{"arch": "unet", "dataset": "telescope images of galaxies (Galaxy Zoo DECaLS)", "cond_dim": 256, "targets": ["merging"], "widths": [64, 128, 256], "blocks_per_level": 2, "upsampling": "pixel_shuffle", "precondition_frequency": 25, "max_grad_norm": 0.5, "ema_decay": 0.99, "max_steps": 12900, "adamw_weight_decay_other_params": 0.05}
Rows from block 7, named by matrix and row number. Each number is 50 + 15 x the weight over its row's rms, rounded and kept within 0 to 99. All counts start at 0. After the name is the row's rms in percent of the matrix's.
# emb: conditioning projection (model.decb.0.1.emb.weight, 128x256), inputs 0-127
emb.18 122:33 65 28 62 56 77 37 53 56 56 44 51 71 40 79 48 66 36 37 36 18 41 45 63 25 45 48 55 41 20 45 40 38 59 77 58 28 54 64 35 13 76 46 41 22 58 56 39 80 54 47 56 46 44 43 48 44 77 31 57 68 57 59 31 52 46 70 59 29 43 25 51 44 51 44 63 64 58 63 48 58 50 53 42 38 58 44 56 34 64 41 43 60 47 36 78 47 54 34 09 35 58 40 63 61 41 40 00 35 35 40 75 37 59 40 27 43 26 30 35 73 43 30 62 66 46 74 68
emb.19 100:38 60 22 21 62 46 26 54 46 46 50 42 45 76 46 49 57 66 38 44 63 55 81 39 50 53 65 52 75 69 48 61 40 59 45 54 48 48 53 54 46 52 37 55 44 56 55 36 47 35 68 49 58 51 48 36 24 61 76 47 53 51 35 46 47 11 56 38 44 62 56 52 22 31 28 52 33 45 32 76 39 73 34 60 47 54 56 52 45 76 21 44 50 30 44 30 35 45 39 39 69 62 42 38 64 30 34 32 64 51 62 73 37 75 36 54 43 53 59 67 41 52 58 64 67 15 48 47
emb.20 123:57 43 49 53 65 44 58 52 66 40 44 66 39 25 40 50 30 51 71 52 52 63 49 54 34 49 22 65 30 53 39 46 54 49 55 42 45 51 41 60 49 49 65 38 14 65 72 46 53 36 44 52 53 27 43 34 42 53 23 39 99 58 50 51 34 69 58 38 10 33 64 47 53 54 52 32 61 47 49 35 42 45 44 56 43 50 53 36 52 30 42 56 52 48 52 52 71 74 50 55 44 50 45 41 76 45 59 43 32 44 52 52 62 55 48 99 81 25 63 88 47 60 40 44 68 71 42 15
emb.21 093:41 65 23 65 50 31 39 47 55 37 61 74 43 53 57 40 47 55 45 30 21 56 51 72 51 37 37 60 38 56 28 45 51 79 79 48 52 61 40 47 52 48 61 60 30 56 64 66 20 54 12 44 48 50 46 54 62 49 32 47 56 76 62 47 25 50 39 50 68 63 32 33 52 52 73 62 47 50 36 63 28 67 50 80 39 40 55 63 53 54 84 65 46 77 49 42 67 58 44 73 63 11 61 35 46 34 32 39 68 75 51 31 34 39 75 48 91 29 37 72 72 54 47 65 44 77 54 59
emb.22 083:41 47 77 41 52 37 50 49 33 65 54 59 59 71 57 47 27 34 52 54 48 61 33 48 49 67 77 54 35 65 22 53 64 62 41 41 47 65 64 76 63 45 45 64 62 87 45 28 64 73 62 65 47 21 46 53 53 54 56 36 73 27 40 38 61 70 30 70 60 39 46 42 51 56 57 61 51 32 48 99 55 32 65 46 38 47 67 29 20 68 49 51 59 50 29 60 43 58 77 80 49 67 66 71 69 72 72 89 72 56 60 44 42 40 34 74 29 48 63 50 66 22 55 41 21 62 33 32
emb.23 077:61 81 55 31 52 62 18 45 46 58 53 39 42 47 47 57 67 34 29 71 38 45 50 37 71 46 32 58 47 75 63 41 59 41 58 64 57 52 60 59 67 49 32 55 56 44 42 23 85 51 68 63 56 48 48 54 56 38 22 41 66 53 50 57 55 68 38 65 48 50 40 74 41 72 49 51 64 49 43 64 63 55 67 08 37 42 54 43 57 55 61 39 71 09 69 51 65 47 66 44 67 72 47 56 37 59 55 47 41 34 51 61 39 37 48 23 37 55 55 39 69 56 72 42 33 62 71 33
emb.24 079:60 42 43 56 39 63 49 54 49 69 61 90 50 74 66 57 71 63 56 17 34 54 39 23 44 37 71 52 56 84 54 33 78 51 52 47 40 37 34 63 49 51 44 45 31 34 52 61 48 47 71 65 50 30 76 59 52 68 86 59 43 49 46 41 45 69 38 52 27 40 37 58 54 65 29 35 40 68 79 44 18 50 38 45 63 53 55 55 20 73 60 61 61 59 51 71 31 37 45 55 84 56 75 45 43 53 54 54 58 88 77 67 99 49 49 52 44 42 70 23 48 72 36 17 60 73 48 43
emb.25 106:25 59 59 64 51 47 52 61 52 58 52 32 51 26 75 40 45 52 32 45 61 61 48 39 43 61 77 37 55 23 56 50 75 38 71 40 39 48 42 58 15 56 68 64 42 46 59 62 61 54 74 47 38 74 74 50 79 49 32 66 51 53 48 54 45 55 61 52 64 47 73 37 74 42 27 48 35 39 54 46 62 45 41 55 60 45 68 65 30 48 71 64 44 43 76 70 48 50 55 25 54 53 39 49 64 32 43 74 45 41 50 46 48 39 58 66 54 55 46 62 49 53 70 39 38 29 56 66
emb.26 137:35 45 17 67 61 59 47 61 54 49 34 64 56 52 58 43 46 23 49 36 22 65 62 34 49 53 57 66 24 45 44 52 38 27 74 49 51 41 34 25 39 74 30 19 35 51 45 55 50 57 44 48 56 52 39 25 46 59 58 54 55 63 43 41 48 22 31 63 37 64 58 66 61 30 39 62 50 63 47 72 55 36 48 37 48 74 37 47 48 53 40 55 81 46 32 53 32 33 29 36 46 62 30 35 67 56 54 17 44 57 32 31 28 59 54 22 54 62 54 41 58 60 27 45 55 58 53 30
emb.27 091:30 59 53 57 45 45 31 55 46 28 75 49 44 18 21 61 71 43 41 50 49 68 57 55 57 61 73 50 51 56 37 30 70 67 47 39 38 39 44 64 39 21 65 46 66 49 54 35 81 56 34 60 36 61 61 56 55 33 31 50 71 73 56 31 48 61 57 53 44 63 57 60 60 57 81 56 55 47 45 71 39 54 50 65 51 51 09 58 53 75 43 54 46 72 68 26 45 54 49 72 43 58 65 27 76 66 07 59 73 61 51 34 53 65 49 36 90 35 51 65 54 42 51 29 42 63 35 64
emb.28 084:38 48 67 59 56 48 19 71 61 35 92 38 44 57 36 53 41 52 52 33 55 53 55 64 60 45 33 47 54 65 55 76 61 68 37 21 82 40 18 64 74 49 55 45 81 09 56 38 50 52 33 48 62 53 32 44 57 57 46 56 49 35 53 31 56 68 49 52 65 23 20 57 65 49 64 77 68 57 75 56 53 40 52 34 42 43 45 72 54 79 49 55 23 55 76 52 38 44 53 42 46 58 46 65 38 50 28 40 71 53 33 48 44 53 46 64 42 20 51 76 37 68 71 62 57 55 38 59
emb.29 080:51 30 53 05 25 41 16 46 39 39 83 52 48 79 37 37 58 65 61 55 58 59 54 33 82 48 68 40 52 54 35 72 64 36 31 41 83 58 44 72 51 30 62 63 51 48 33 63 55 47 47 47 42 41 58 31 29 40 46 65 54 31 66 63 61 68 42 40 46 53 48 50 57 51 61 40 55 23 41 69 47 54 62 32 53 42 40 34 56 53 54 38 49 68 80 45 28 45 55 58 33 62 42 58 69 53 66 52 84 35 25 74 59 57 47 30 33 38 45 75 61 58 44 49 34 72 43 37
emb.30 092:52 58 91 39 42 95 42 44 46 51 60 53 45 49 48 79 60 43 36 33 45 47 49 39 40 26 93 79 52 61 57 45 48 39 53 43 58 64 63 62 23 68 30 43 66 57 35 81 60 53 59 59 52 37 39 72 55 33 48 48 74 48 46 53 55 23 30 56 25 48 43 46 43 62 57 76 48 81 60 86 81 60 52 43 55 66 51 55 52 40 58 47 44 56 48 62 32 52 30 73 67 46 59 36 34 70 28 71 45 43 43 55 64 16 30 19 07 55 59 52 24 35 43 41 48 30 47 31
emb.31 075:57 21 35 67 44 55 49 86 49 52 60 59 63 46 51 57 47 58 52 44 42 45 39 30 85 53 39 44 59 35 40 77 68 83 47 43 57 44 73 49 72 61 36 72 44 55 47 56 56 25 71 30 66 50 54 53 52 31 80 68 46 58 34 70 70 47 50 39 52 48 45 44 48 56 42 36 57 30 50 51 44 54 53 10 67 41 47 43 57 40 65 62 66 56 53 56 21 59 48 58 64 31 54 29 85 60 56 44 51 43 51 76 79 49 42 21 41 59 57 38 65 32 46 41 24 27 59 61
emb.32 134:38 38 26 68 45 31 18 27 37 35 31 53 48 65 32 50 67 74 25 53 34 65 67 41 76 65 46 35 53 49 59 53 65 34 66 54 65 40 46 37 41 46 80 50 36 46 42 41 11 67 55 49 29 30 25 37 54 59 52 60 79 67 78 99 73 46 53 66 45 41 39 50 44 48 47 64 27 35 48 35 61 56 42 05 47 66 45 62 35 67 74 63 35 50 41 40 60 41 31 45 56 40 26 40 49 62 30 01 38 52 66 59 32 79 18 48 60 57 49 55 34 61 35 46 34 25 37 51
emb.33 088:59 49 41 40 70 65 70 61 44 22 22 41 47 68 78 51 38 54 24 45 60 63 34 60 52 75 50 28 50 56 51 59 40 84 71 37 44 68 52 65 44 57 52 37 44 66 36 70 68 53 70 60 40 46 69 41 68 52 41 37 45 68 62 67 44 85 54 43 73 59 48 36 64 65 55 63 50 56 32 34 41 44 63 56 50 43 59 58 44 69 63 46 57 31 52 44 44 60 53 34 64 51 23 44 50 51 61 70 13 38 47 47 42 30 48 71 60 64 30 24 56 59 43 55 44 65 60 78
emb.34 100:53 43 60 48 44 49 60 41 84 37 28 42 59 49 35 48 52 55 50 45 57 77 36 61 47 66 48 64 50 48 54 53 81 49 38 42 49 49 68 51 33 49 30 56 48 56 56 41 68 48 53 39 79 68 26 31 51 24 59 25 19 70 54 64 23 38 51 43 80 44 21 57 51 81 69 60 45 66 51 35 44 37 32 47 49 34 32 34 67 85 35 37 34 90 50 41 46 34 56 22 46 50 62 48 14 31 45 16 55 56 34 63 32 21 72 32 66 54 65 32 32 52 68 47 46 78 54 67
emb.35 081:40 30 59 60 41 54 53 53 55 82 46 54 55 44 51 54 41 45 77 42 42 26 37 38 35 52 80 50 58 63 76 62 52 48 42 58 47 50 74 66 27 36 48 35 79 43 41 79 61 64 28 30 53 53 30 44 47 51 67 68 49 46 60 58 49 21 40 48 34 74 37 49 38 38 42 37 64 57 38 46 35 47 62 70 63 27 73 67 47 07 37 21 44 51 66 54 56 40 69 46 49 43 38 43 77 53 55 64 56 40 20 57 70 44 39 22 72 71 41 75 52 50 66 35 32 47 53 46
emb.36 098:75 32 42 49 35 41 53 52 20 36 42 51 65 56 38 44 44 45 43 60 39 48 53 69 37 35 25 23 43 42 56 44 60 50 57 63 73 71 37 53 70 31 50 55 71 71 77 78 39 48 37 42 50 49 22 57 49 37 57 42 34 53 61 39 56 69 49 53 81 86 52 43 60 57 65 59 37 43 61 48 35 34 57 54 35 42 56 54 29 60 71 51 31 69 59 53 70 20 46 37 44 93 62 45 22 43 63 65 59 51 27 43 34 49 53 20 77 66 42 49 46 68 84 44 59 48 28 41
emb.37 113:40 55 24 42 40 35 60 44 72 45 28 47 78 55 42 56 48 46 39 66 52 49 40 58 66 39 36 37 48 40 39 40 21 28 63 64 66 51 31 31 69 61 36 31 43 50 63 36 37 18 57 79 47 39 55 50 68 30 41 38 49 98 51 61 27 56 31 45 28 69 38 62 70 48 51 55 58 45 31 35 32 44 70 64 08 48 67 63 52 48 70 21 79 35 36 56 34 84 60 54 58 35 86 13 28 45 54 23 40 49 57 50 78 32 75 39 53 67 35 56 71 50 26 38 55 80 39 26
emb.38 083:57 43 57 44 62 54 63 57 53 38 74 63 53 71 55 52 63 63 42 56 25 40 57 52 80 58 22 51 44 49 44 57 62 32 28 37 54 31 52 54 61 37 21 48 62 68 49 87 31 45 59 56 72 47 45 53 52 52 63 47 39 46 61 78 56 61 41 50 56 75 59 41 21 73 42 41 32 27 23 41 62 61 51 45 50 75 75 57 61 53 65 43 49 56 54 68 40 73 41 50 39 41 26 42 49 57 86 79 51 54 49 48 42 52 40 32 46 53 39 68 28 38 44 66 24 56 29 62
emb.39 078:67 51 35 67 62 57 67 55 60 54 53 52 62 62 51 71 61 38 50 32 39 59 47 38 49 34 84 43 40 47 74 66 56 62 40 58 51 31 70 25 39 66 68 50 78 60 57 69 62 82 29 45 41 38 65 41 47 58 80 54 62 58 43 57 68 43 58 49 53 26 59 61 55 66 39 53 49 59 63 22 37 63 45 25 62 20 44 18 47 78 61 63 41 35 53 52 56 49 17 51 42 66 50 51 27 37 66 38 54 55 40 40 66 39 50 23 34 22 69 49 49 54 42 23 34 63 41 64
emb.40 103:28 54 45 49 79 48 55 32 56 34 60 55 46 42 18 53 72 27 54 77 35 33 49 57 05 47 88 33 41 46 59 53 47 70 35 50 43 40 54 36 26 67 35 50 49 59 52 67 49 43 45 52 35 50 31 53 61 22 38 25 68 54 42 22 36 62 48 72 48 40 55 52 54 69 49 35 64 39 47 51 52 61 64 60 39 57 59 65 63 55 39 69 43 49 59 35 55 31 53 19 70 34 68 35 52 53 53 41 51 47 35 31 66 78 60 80 64 47 49 48 63 59 64 50 56 70 53 48
emb.41 084:51 54 50 38 56 50 32 46 54 54 71 50 34 48 64 21 79 54 64 74 41 77 46 52 81 49 63 69 46 47 55 56 63 44 72 20 57 63 40 63 45 41 91 43 62 74 50 60 61 58 39 63 79 65 49 47 58 53 52 37 46 59 56 28 61 36 30 66 70 34 42 43 19 69 49 39 57 48 54 50 55 76 45 60 61 62 25 62 37 29 46 41 59 58 61 30 45 48 74 22 77 56 89 41 49 53 29 23 36 59 60 44 48 50 50 46 57 62 45 43 35 01 61 27 61 59 42 48
emb.42 076:53 29 69 51 15 54 46 58 66 50 53 60 57 65 30 45 54 54 44 44 50 31 29 62 61 38 66 51 39 15 74 57 73 61 32 50 46 35 23 56 61 39 54 63 54 48 58 55 18 55 52 62 58 57 31 44 49 43 44 75 40 52 35 66 34 61 67 45 24 62 35 41 34 75 29 47 28 62 38 51 36 34 45 52 69 36 73 33 40 48 16 39 33 60 40 55 10 60 60 62 53 36 79 30 46 62 43 50 42 42 57 63 54 56 57 66 12 39 58 58 13 27 47 54 58 53 65 54
emb.43 106:57 69 29 64 65 59 75 56 35 18 53 47 60 47 48 45 70 62 16 23 36 48 30 60 72 60 63 50 81 48 47 69 35 38 40 51 72 67 62 28 49 73 46 52 33 61 67 32 68 60 37 48 59 89 66 39 40 54 39 61 51 29 66 58 60 39 58 51 61 54 66 33 35 86 43 55 32 38 32 57 62 52 16 75 74 45 14 46 63 68 70 53 49 54 51 35 69 44 66 76 39 51 49 72 56 68 59 28 53 44 38 47 62 75 33 61 40 61 60 69 14 62 45 73 15 49 28 80
emb.44 081:74 53 87 40 41 58 44 61 48 63 44 58 65 51 29 34 50 75 46 52 48 53 19 62 54 68 77 58 65 44 36 52 61 34 38 37 54 17 38 58 51 50 36 61 72 64 76 74 74 42 50 65 41 54 24 72 60 73 70 44 37 78 73 87 62 35 80 22 32 64 41 48 29 24 69 61 45 72 60 42 48 46 40 43 30 45 52 55 34 54 63 63 57 68 37 51 79 44 73 76 63 61 61 54 36 13 76 46 46 44 66 50 47 54 51 36 53 81 60 66 54 69 44 75 47 57 52 68
emb.45 121:55 40 82 53 59 51 64 74 56 41 47 39 42 67 71 44 52 64 50 49 56 33 48 57 68 59 36 26 73 74 63 31 25 54 51 66 53 48 60 45 45 20 71 45 38 53 73 44 81 36 46 62 51 51 50 39 49 48 35 51 38 58 37 33 63 47 33 34 47 54 55 40 40 54 57 28 46 26 34 66 32 43 65 60 53 17 48 37 42 58 54 33 40 59 72 17 53 53 51 65 57 25 53 44 43 44 61 81 51 53 42 38 61 34 46 60 75 80 60 46 53 50 24 58 49 64 40 75
emb.46 072:46 74 90 30 71 36 62 70 24 29 18 82 51 35 70 56 29 53 40 69 65 57 27 59 43 53 46 75 62 46 43 42 49 54 52 64 47 42 87 49 69 41 23 63 91 80 41 59 73 59 48 46 61 43 53 75 32 44 65 57 47 64 31 31 55 59 56 40 41 64 33 23 10 56 35 49 49 57 15 50 44 61 41 63 57 64 52 80 36 61 69 53 45 79 40 85 03 47 48 44 38 57 45 64 55 68 60 60 49 38 31 67 30 44 39 06 70 71 64 38 69 61 57 57 32 44 32 49
emb.47 095:63 45 61 30 54 57 54 47 55 78 80 65 67 31 60 72 50 26 55 39 06 53 35 48 20 68 75 42 38 41 49 58 65 17 34 39 65 67 71 30 58 54 60 65 64 44 53 40 34 61 17 64 66 49 48 54 57 53 50 28 36 79 29 29 51 63 36 70 51 71 36 51 36 51 40 52 51 46 55 60 55 38 63 49 29 48 30 30 54 46 46 54 28 71 59 38 65 54 11 50 59 49 48 80 84 34 40 00 54 40 51 51 26 52 78 32 62 44 42 59 84 41 17 39 63 53 66 23
emb.48 106:61 75 66 81 51 63 60 45 53 71 34 39 35 58 35 43 32 52 76 48 35 46 55 61 43 62 19 52 48 36 57 56 59 53 60 71 68 28 32 45 23 37 43 52 32 89 73 55 39 42 55 54 40 49 55 63 43 46 57 31 52 70 41 36 27 67 57 55 41 15 60 50 83 84 72 51 67 48 39 50 34 44 49 36 71 58 41 23 79 63 48 64 34 67 45 27 78 42 59 54 44 49 61 65 51 53 51 56 67 68 48 55 39 63 70 37 41 12 48 18 41 61 56 35 50 75 35 54
emb.49 071:62 34 48 60 41 33 64 53 42 64 33 54 43 41 40 41 62 63 36 69 65 69 33 60 54 57 28 36 50 34 28 64 33 72 82 53 56 54 62 45 27 56 44 61 43 80 51 51 55 44 72 63 37 49 51 33 39 38 77 74 42 72 35 45 44 70 60 42 76 13 42 43 66 76 62 53 65 48 41 54 88 45 49 65 56 72 58 45 57 53 54 52 42 59 42 34 45 52 58 50 38 65 96 60 63 55 49 77 26 58 76 48 50 53 74 54 38 42 31 46 49 28 72 41 38 63 59 54
emb.50 128:65 91 56 51 54 23 36 65 55 69 40 76 54 60 81 48 50 56 53 38 71 61 68 60 24 69 46 47 39 45 29 39 77 44 56 71 69 74 56 65 27 60 38 45 28 50 56 40 53 31 79 53 35 39 44 25 62 51 75 33 59 64 47 39 52 71 56 22 33 31 71 44 74 80 45 76 63 39 61 28 32 47 70 43 43 48 46 62 72 62 67 62 53 61 48 54 73 74 70 30 47 28 57 44 36 41 30 60 33 56 49 62 37 56 64 79 32 48 36 48 18 17 25 65 46 60 50 70
emb.51 080:82 15 64 50 59 54 49 63 71 25 87 56 41 43 31 64 70 57 69 63 30 64 46 45 59 43 75 42 31 43 24 48 59 31 41 45 67 49 52 38 33 29 54 48 63 19 27 64 39 42 34 63 60 59 71 19 66 59 53 43 47 66 43 44 66 52 53 28 63 47 67 64 64 48 53 69 40 62 50 77 45 51 42 72 38 47 34 84 54 59 49 38 36 39 32 42 30 46 70 15 46 62 66 56 52 43 59 20 52 59 79 22 50 64 59 46 59 73 62 46 69 77 86 33 85 39 48 57
emb.52 204:45 54 50 39 55 32 47 37 51 51 40 51 44 42 59 38 48 65 57 50 59 51 53 64 34 57 31 30 55 32 38 41 55 60 61 31 39 47 46 54 44 42 62 37 00 39 45 35 36 51 31 63 37 51 30 42 48 46 36 28 76 56 36 35 26 63 34 47 30 31 36 52 63 55 48 45 57 35 55 26 16 42 59 91 63 54 18 49 57 37 52 57 45 22 48 40 42 48 45 43 38 52 45 11 46 39 42 58 45 46 64 63 54 47 59 99 60 50 38 65 36 47 27 48 62 44 35 45
emb.53 089:44 63 74 77 37 65 59 44 38 50 53 46 31 43 36 46 58 25 82 70 45 50 35 47 75 42 25 59 41 65 67 43 39 48 42 87 30 33 40 57 20 58 66 45 40 62 55 43 52 47 36 50 52 41 59 63 65 36 37 47 88 50 37 45 44 08 66 60 53 56 36 45 30 53 54 49 61 50 42 61 52 69 48 62 42 37 64 68 52 64 73 65 39 63 78 48 53 36 50 55 35 49 55 57 66 71 18 67 54 48 48 42 37 32 37 57 55 38 53 38 45 26 46 31 61 43 43 57
emb.54 077:17 56 54 43 54 76 44 52 54 46 58 31 36 79 31 49 40 49 41 51 47 71 38 57 44 23 82 59 55 67 35 27 47 42 23 24 35 44 37 55 53 45 56 33 45 91 47 72 48 66 38 53 18 42 41 48 48 67 51 46 33 34 22 48 59 36 52 36 62 73 75 55 28 48 23 54 33 51 80 65 50 51 56 21 39 46 78 42 59 29 27 61 54 60 60 50 47 39 43 43 61 65 46 63 34 55 44 66 46 15 46 75 49 55 53 25 16 39 69 47 62 56 57 43 45 68 52 56
emb.55 077:49 50 58 35 55 45 62 37 48 55 49 77 72 62 66 67 53 43 50 33 52 54 37 21 27 51 70 62 51 47 44 54 35 41 47 90 53 30 38 46 63 39 33 70 68 67 59 38 62 40 46 62 44 21 51 22 35 69 56 48 39 44 39 57 25 65 60 52 23 69 56 45 62 67 66 75 57 46 69 39 25 43 68 35 72 96 41 70 67 62 47 77 52 70 43 54 56 31 40 53 56 33 43 48 60 42 51 38 51 41 58 52 65 67 61 55 48 62 71 50 38 44 43 82 56 38 37 52
emb.56 085:54 39 53 65 33 34 43 39 60 19 14 73 52 65 55 39 34 73 74 32 56 75 42 38 49 50 76 36 41 44 20 46 54 75 68 68 56 30 54 71 57 54 57 51 39 69 39 67 51 42 56 57 19 60 56 37 51 52 40 51 54 64 69 50 59 54 47 41 51 42 35 36 56 52 54 60 37 37 30 35 39 39 45 44 32 36 64 46 60 66 48 64 30 53 43 34 56 36 06 27 53 34 50 52 57 47 44 58 51 57 49 65 35 42 57 52 44 62 50 48 50 24 69 50 65 84 25 59
emb.57 110:74 42 41 38 41 76 30 72 52 30 29 56 53 52 24 52 45 42 50 32 47 74 68 51 46 38 61 36 45 40 44 50 49 26 38 38 70 36 35 33 38 57 41 61 47 18 08 39 63 30 50 44 45 41 63 13 29 48 61 38 40 56 56 26 41 60 35 68 39 26 43 61 45 41 61 51 48 41 52 64 63 37 62 69 46 43 95 50 49 40 33 19 66 60 54 60 32 39 47 46 63 45 18 62 68 32 71 18 41 49 56 48 60 65 27 45 59 54 42 52 54 75 51 35 40 40 29 65
emb.58 079:22 52 86 41 56 58 25 61 39 39 59 42 52 70 63 66 52 30 47 79 50 48 39 39 40 29 63 49 45 43 45 70 54 65 40 47 74 57 48 51 37 37 52 28 41 54 45 53 46 84 40 55 44 58 51 45 37 28 59 45 49 56 35 33 55 44 30 61 48 50 31 42 41 75 63 15 47 38 39 57 28 51 50 22 41 11 69 39 60 37 45 57 50 71 70 47 37 40 39 45 51 22 37 41 48 58 58 79 66 62 25 68 51 48 60 26 35 37 48 49 37 54 91 33 40 56 55 26
emb.59 097:62 67 82 47 35 38 34 61 35 45 47 64 42 49 74 11 63 71 62 73 65 49 61 16 44 62 64 77 58 68 49 63 60 37 45 46 76 64 49 53 65 53 53 58 52 57 60 47 54 51 74 49 40 53 54 21 57 50 55 49 46 62 49 33 77 38 16 51 61 32 27 51 40 46 57 28 37 31 56 48 44 65 44 16 66 99 52 34 52 43 40 65 57 54 72 20 36 55 61 76 48 51 75 49 46 46 37 86 52 59 69 64 60 34 47 78 43 43 44 50 64 38 59 65 48 73 48 38
emb.60 089:58 39 43 59 62 62 41 44 57 47 42 47 62 53 48 55 71 60 64 59 80 56 54 22 32 50 51 63 75 53 60 71 48 41 55 63 24 34 61 59 55 78 42 58 32 52 62 55 52 52 73 46 71 43 28 41 53 64 62 53 67 43 38 52 71 51 61 64 39 37 44 39 41 50 22 57 21 57 53 34 54 54 37 15 67 49 75 40 43 24 49 63 66 67 26 24 51 53 81 26 42 71 56 40 55 69 44 93 50 64 58 59 38 46 51 60 44 61 59 59 36 51 50 73 56 21 57 45
emb.61 087:48 63 45 40 57 57 50 47 68 20 49 76 48 81 48 45 64 42 15 38 48 41 49 35 53 46 19 67 50 48 47 36 78 70 46 29 60 33 36 53 49 58 62 59 37 59 73 50 69 59 40 34 46 84 62 70 52 54 33 49 49 58 73 35 40 56 10 34 53 38 62 42 44 86 37 49 50 57 45 44 52 67 23 32 36 34 53 61 68 43 32 66 60 37 59 47 67 60 40 61 47 65 36 29 67 44 62 87 49 54 58 37 24 72 24 12 49 55 56 45 45 50 44 66 48 69 51 65
emb.62 076:50 30 65 59 63 66 44 39 38 41 45 74 49 52 55 47 35 52 37 29 61 89 53 42 51 46 57 41 37 74 58 52 65 56 37 40 29 49 39 59 77 36 47 54 58 76 67 52 47 73 38 56 46 50 57 45 39 63 48 52 43 46 60 63 55 69 40 57 73 74 35 50 44 49 46 39 27 54 46 61 72 43 56 22 40 76 77 52 50 41 30 52 71 34 56 49 26 41 45 70 53 34 58 48 88 65 23 84 65 41 54 66 52 37 08 41 36 76 47 58 55 24 28 69 20 31 43 71
emb.63 090:45 43 72 52 58 59 72 59 84 37 62 40 52 52 46 46 47 37 24 69 78 69 50 31 52 63 46 60 48 50 50 43 52 73 38 59 52 38 50 40 29 31 53 46 43 75 46 39 59 70 63 51 73 31 68 66 55 25 43 37 40 40 47 52 41 47 38 55 34 32 57 50 58 69 63 64 64 72 62 36 50 41 52 54 73 54 54 53 74 46 56 92 59 36 51 60 80 65 58 28 29 51 60 59 39 69 32 92 55 60 50 29 46 17 84 58 38 70 23 32 69 47 54 61 56 50 61 49
emb.64 087:58 67 93 58 34 83 73 82 38 47 52 58 62 38 60 59 37 45 73 50 79 79 45 30 52 86 63 72 64 54 66 43 66 24 34 43 55 29 43 57 58 36 43 29 49 68 45 76 67 50 60 46 59 64 44 67 45 58 46 57 51 40 62 42 55 64 65 17 34 66 68 59 55 58 43 47 49 47 68 61 36 78 48 50 39 45 81 46 40 65 46 50 59 38 78 60 11 48 65 83 59 44 59 60 72 31 43 95 59 54 41 44 29 34 70 63 07 44 55 57 62 17 69 48 61 53 44 45
emb.65 094:38 65 77 29 41 66 75 59 56 51 51 60 56 47 64 61 68 46 58 89 51 40 37 57 46 48 67 43 41 32 50 58 41 46 38 85 18 21 52 37 88 19 63 63 59 60 46 61 38 57 44 49 46 34 56 27 50 22 40 28 66 48 48 43 56 47 54 58 46 09 22 57 54 35 44 56 40 45 37 38 48 45 49 99 60 56 08 56 46 41 60 47 70 53 17 59 36 42 46 33 59 54 21 46 57 55 76 61 65 57 71 45 64 48 82 71 77 57 49 13 51 27 47 45 38 55 44 52
emb.66 094:61 77 42 50 53 34 58 59 53 42 28 17 55 45 56 47 67 64 49 58 65 58 42 50 33 48 18 46 56 43 60 44 44 68 54 36 62 52 73 51 45 34 61 36 58 78 28 19 46 78 36 53 32 43 38 21 42 63 74 35 37 44 62 60 16 51 76 54 86 48 28 62 59 81 60 48 52 44 53 33 41 50 47 57 69 53 52 56 60 53 49 49 51 54 44 50 79 63 59 12 53 56 28 23 52 48 60 54 53 61 79 36 23 44 59 56 71 28 64 43 44 53 30 84 47 54 42 63
emb.67 100:60 40 00 54 46 48 27 42 56 34 50 62 45 40 68 54 41 62 21 72 53 56 47 35 72 67 38 30 37 64 30 45 55 36 39 47 55 35 27 46 53 70 44 27 37 67 68 45 54 57 57 35 63 42 23 52 35 53 54 33 36 66 55 48 63 33 39 81 48 63 58 55 33 64 28 48 33 52 44 74 61 40 30 05 36 58 70 74 66 44 46 48 55 44 80 59 44 41 26 46 28 58 23 58 46 50 24 57 48 62 61 51 23 58 38 34 53 52 54 51 57 25 62 33 38 30 67 56
emb.68 085:65 62 61 45 25 60 42 64 32 50 48 42 72 31 52 42 58 48 58 72 49 68 54 23 36 37 52 33 55 56 44 65 37 69 66 75 52 29 47 74 99 59 40 68 49 81 53 36 28 50 45 40 47 47 54 27 51 56 51 53 52 67 59 78 66 39 81 67 38 46 45 63 88 48 51 44 62 41 51 72 34 75 74 33 26 62 20 20 52 53 31 91 58 48 75 55 66 71 84 44 48 44 58 68 67 46 51 29 61 25 62 49 64 47 49 49 29 18 57 41 41 74 51 70 45 54 67 21
emb.69 139:27 62 70 53 36 50 38 42 37 24 35 26 33 38 75 27 54 53 41 51 80 49 45 59 82 60 60 28 74 47 58 30 57 70 69 50 65 58 56 45 67 53 72 53 73 52 51 45 53 52 59 34 32 26 50 55 23 20 27 49 51 61 74 46 83 43 65 55 70 61 38 46 40 42 45 33 32 57 43 48 64 53 50 48 38 55 29 50 38 28 39 48 36 54 67 45 65 30 53 85 58 22 50 51 46 74 50 90 78 41 30 50 49 68 44 99 71 59 52 41 57 49 79 50 49 49 36 49
emb.70 139:57 41 61 49 75 46 84 50 39 90 30 45 47 63 44 48 66 47 55 16 66 36 47 67 40 34 49 62 61 53 52 29 24 57 50 59 68 65 68 38 15 46 38 32 29 52 65 60 40 39 53 55 47 28 55 58 52 62 28 43 36 61 42 45 03 51 60 18 36 42 40 47 50 62 67 28 71 61 27 44 47 49 69 97 56 51 34 24 43 40 65 44 56 41 58 43 47 31 72 29 51 35 55 37 36 47 70 53 39 50 50 53 41 33 53 83 63 80 47 27 36 50 30 54 57 78 42 43
emb.71 211:58 99 19 47 60 56 53 64 49 45 36 38 46 48 39 45 60 40 30 38 89 53 99 46 45 43 56 46 79 41 45 50 34 54 62 42 64 50 56 51 47 51 52 52 28 63 54 59 55 49 48 24 48 54 89 37 41 61 38 41 33 48 41 50 53 51 36 71 44 52 49 58 74 51 35 62 53 53 52 44 62 61 35 36 56 52 55 57 63 54 56 52 47 49 39 58 54 55 64 44 59 52 46 75 55 46 50 53 46 49 48 65 51 44 51 34 79 49 37 33 46 97 50 74 44 58 44 47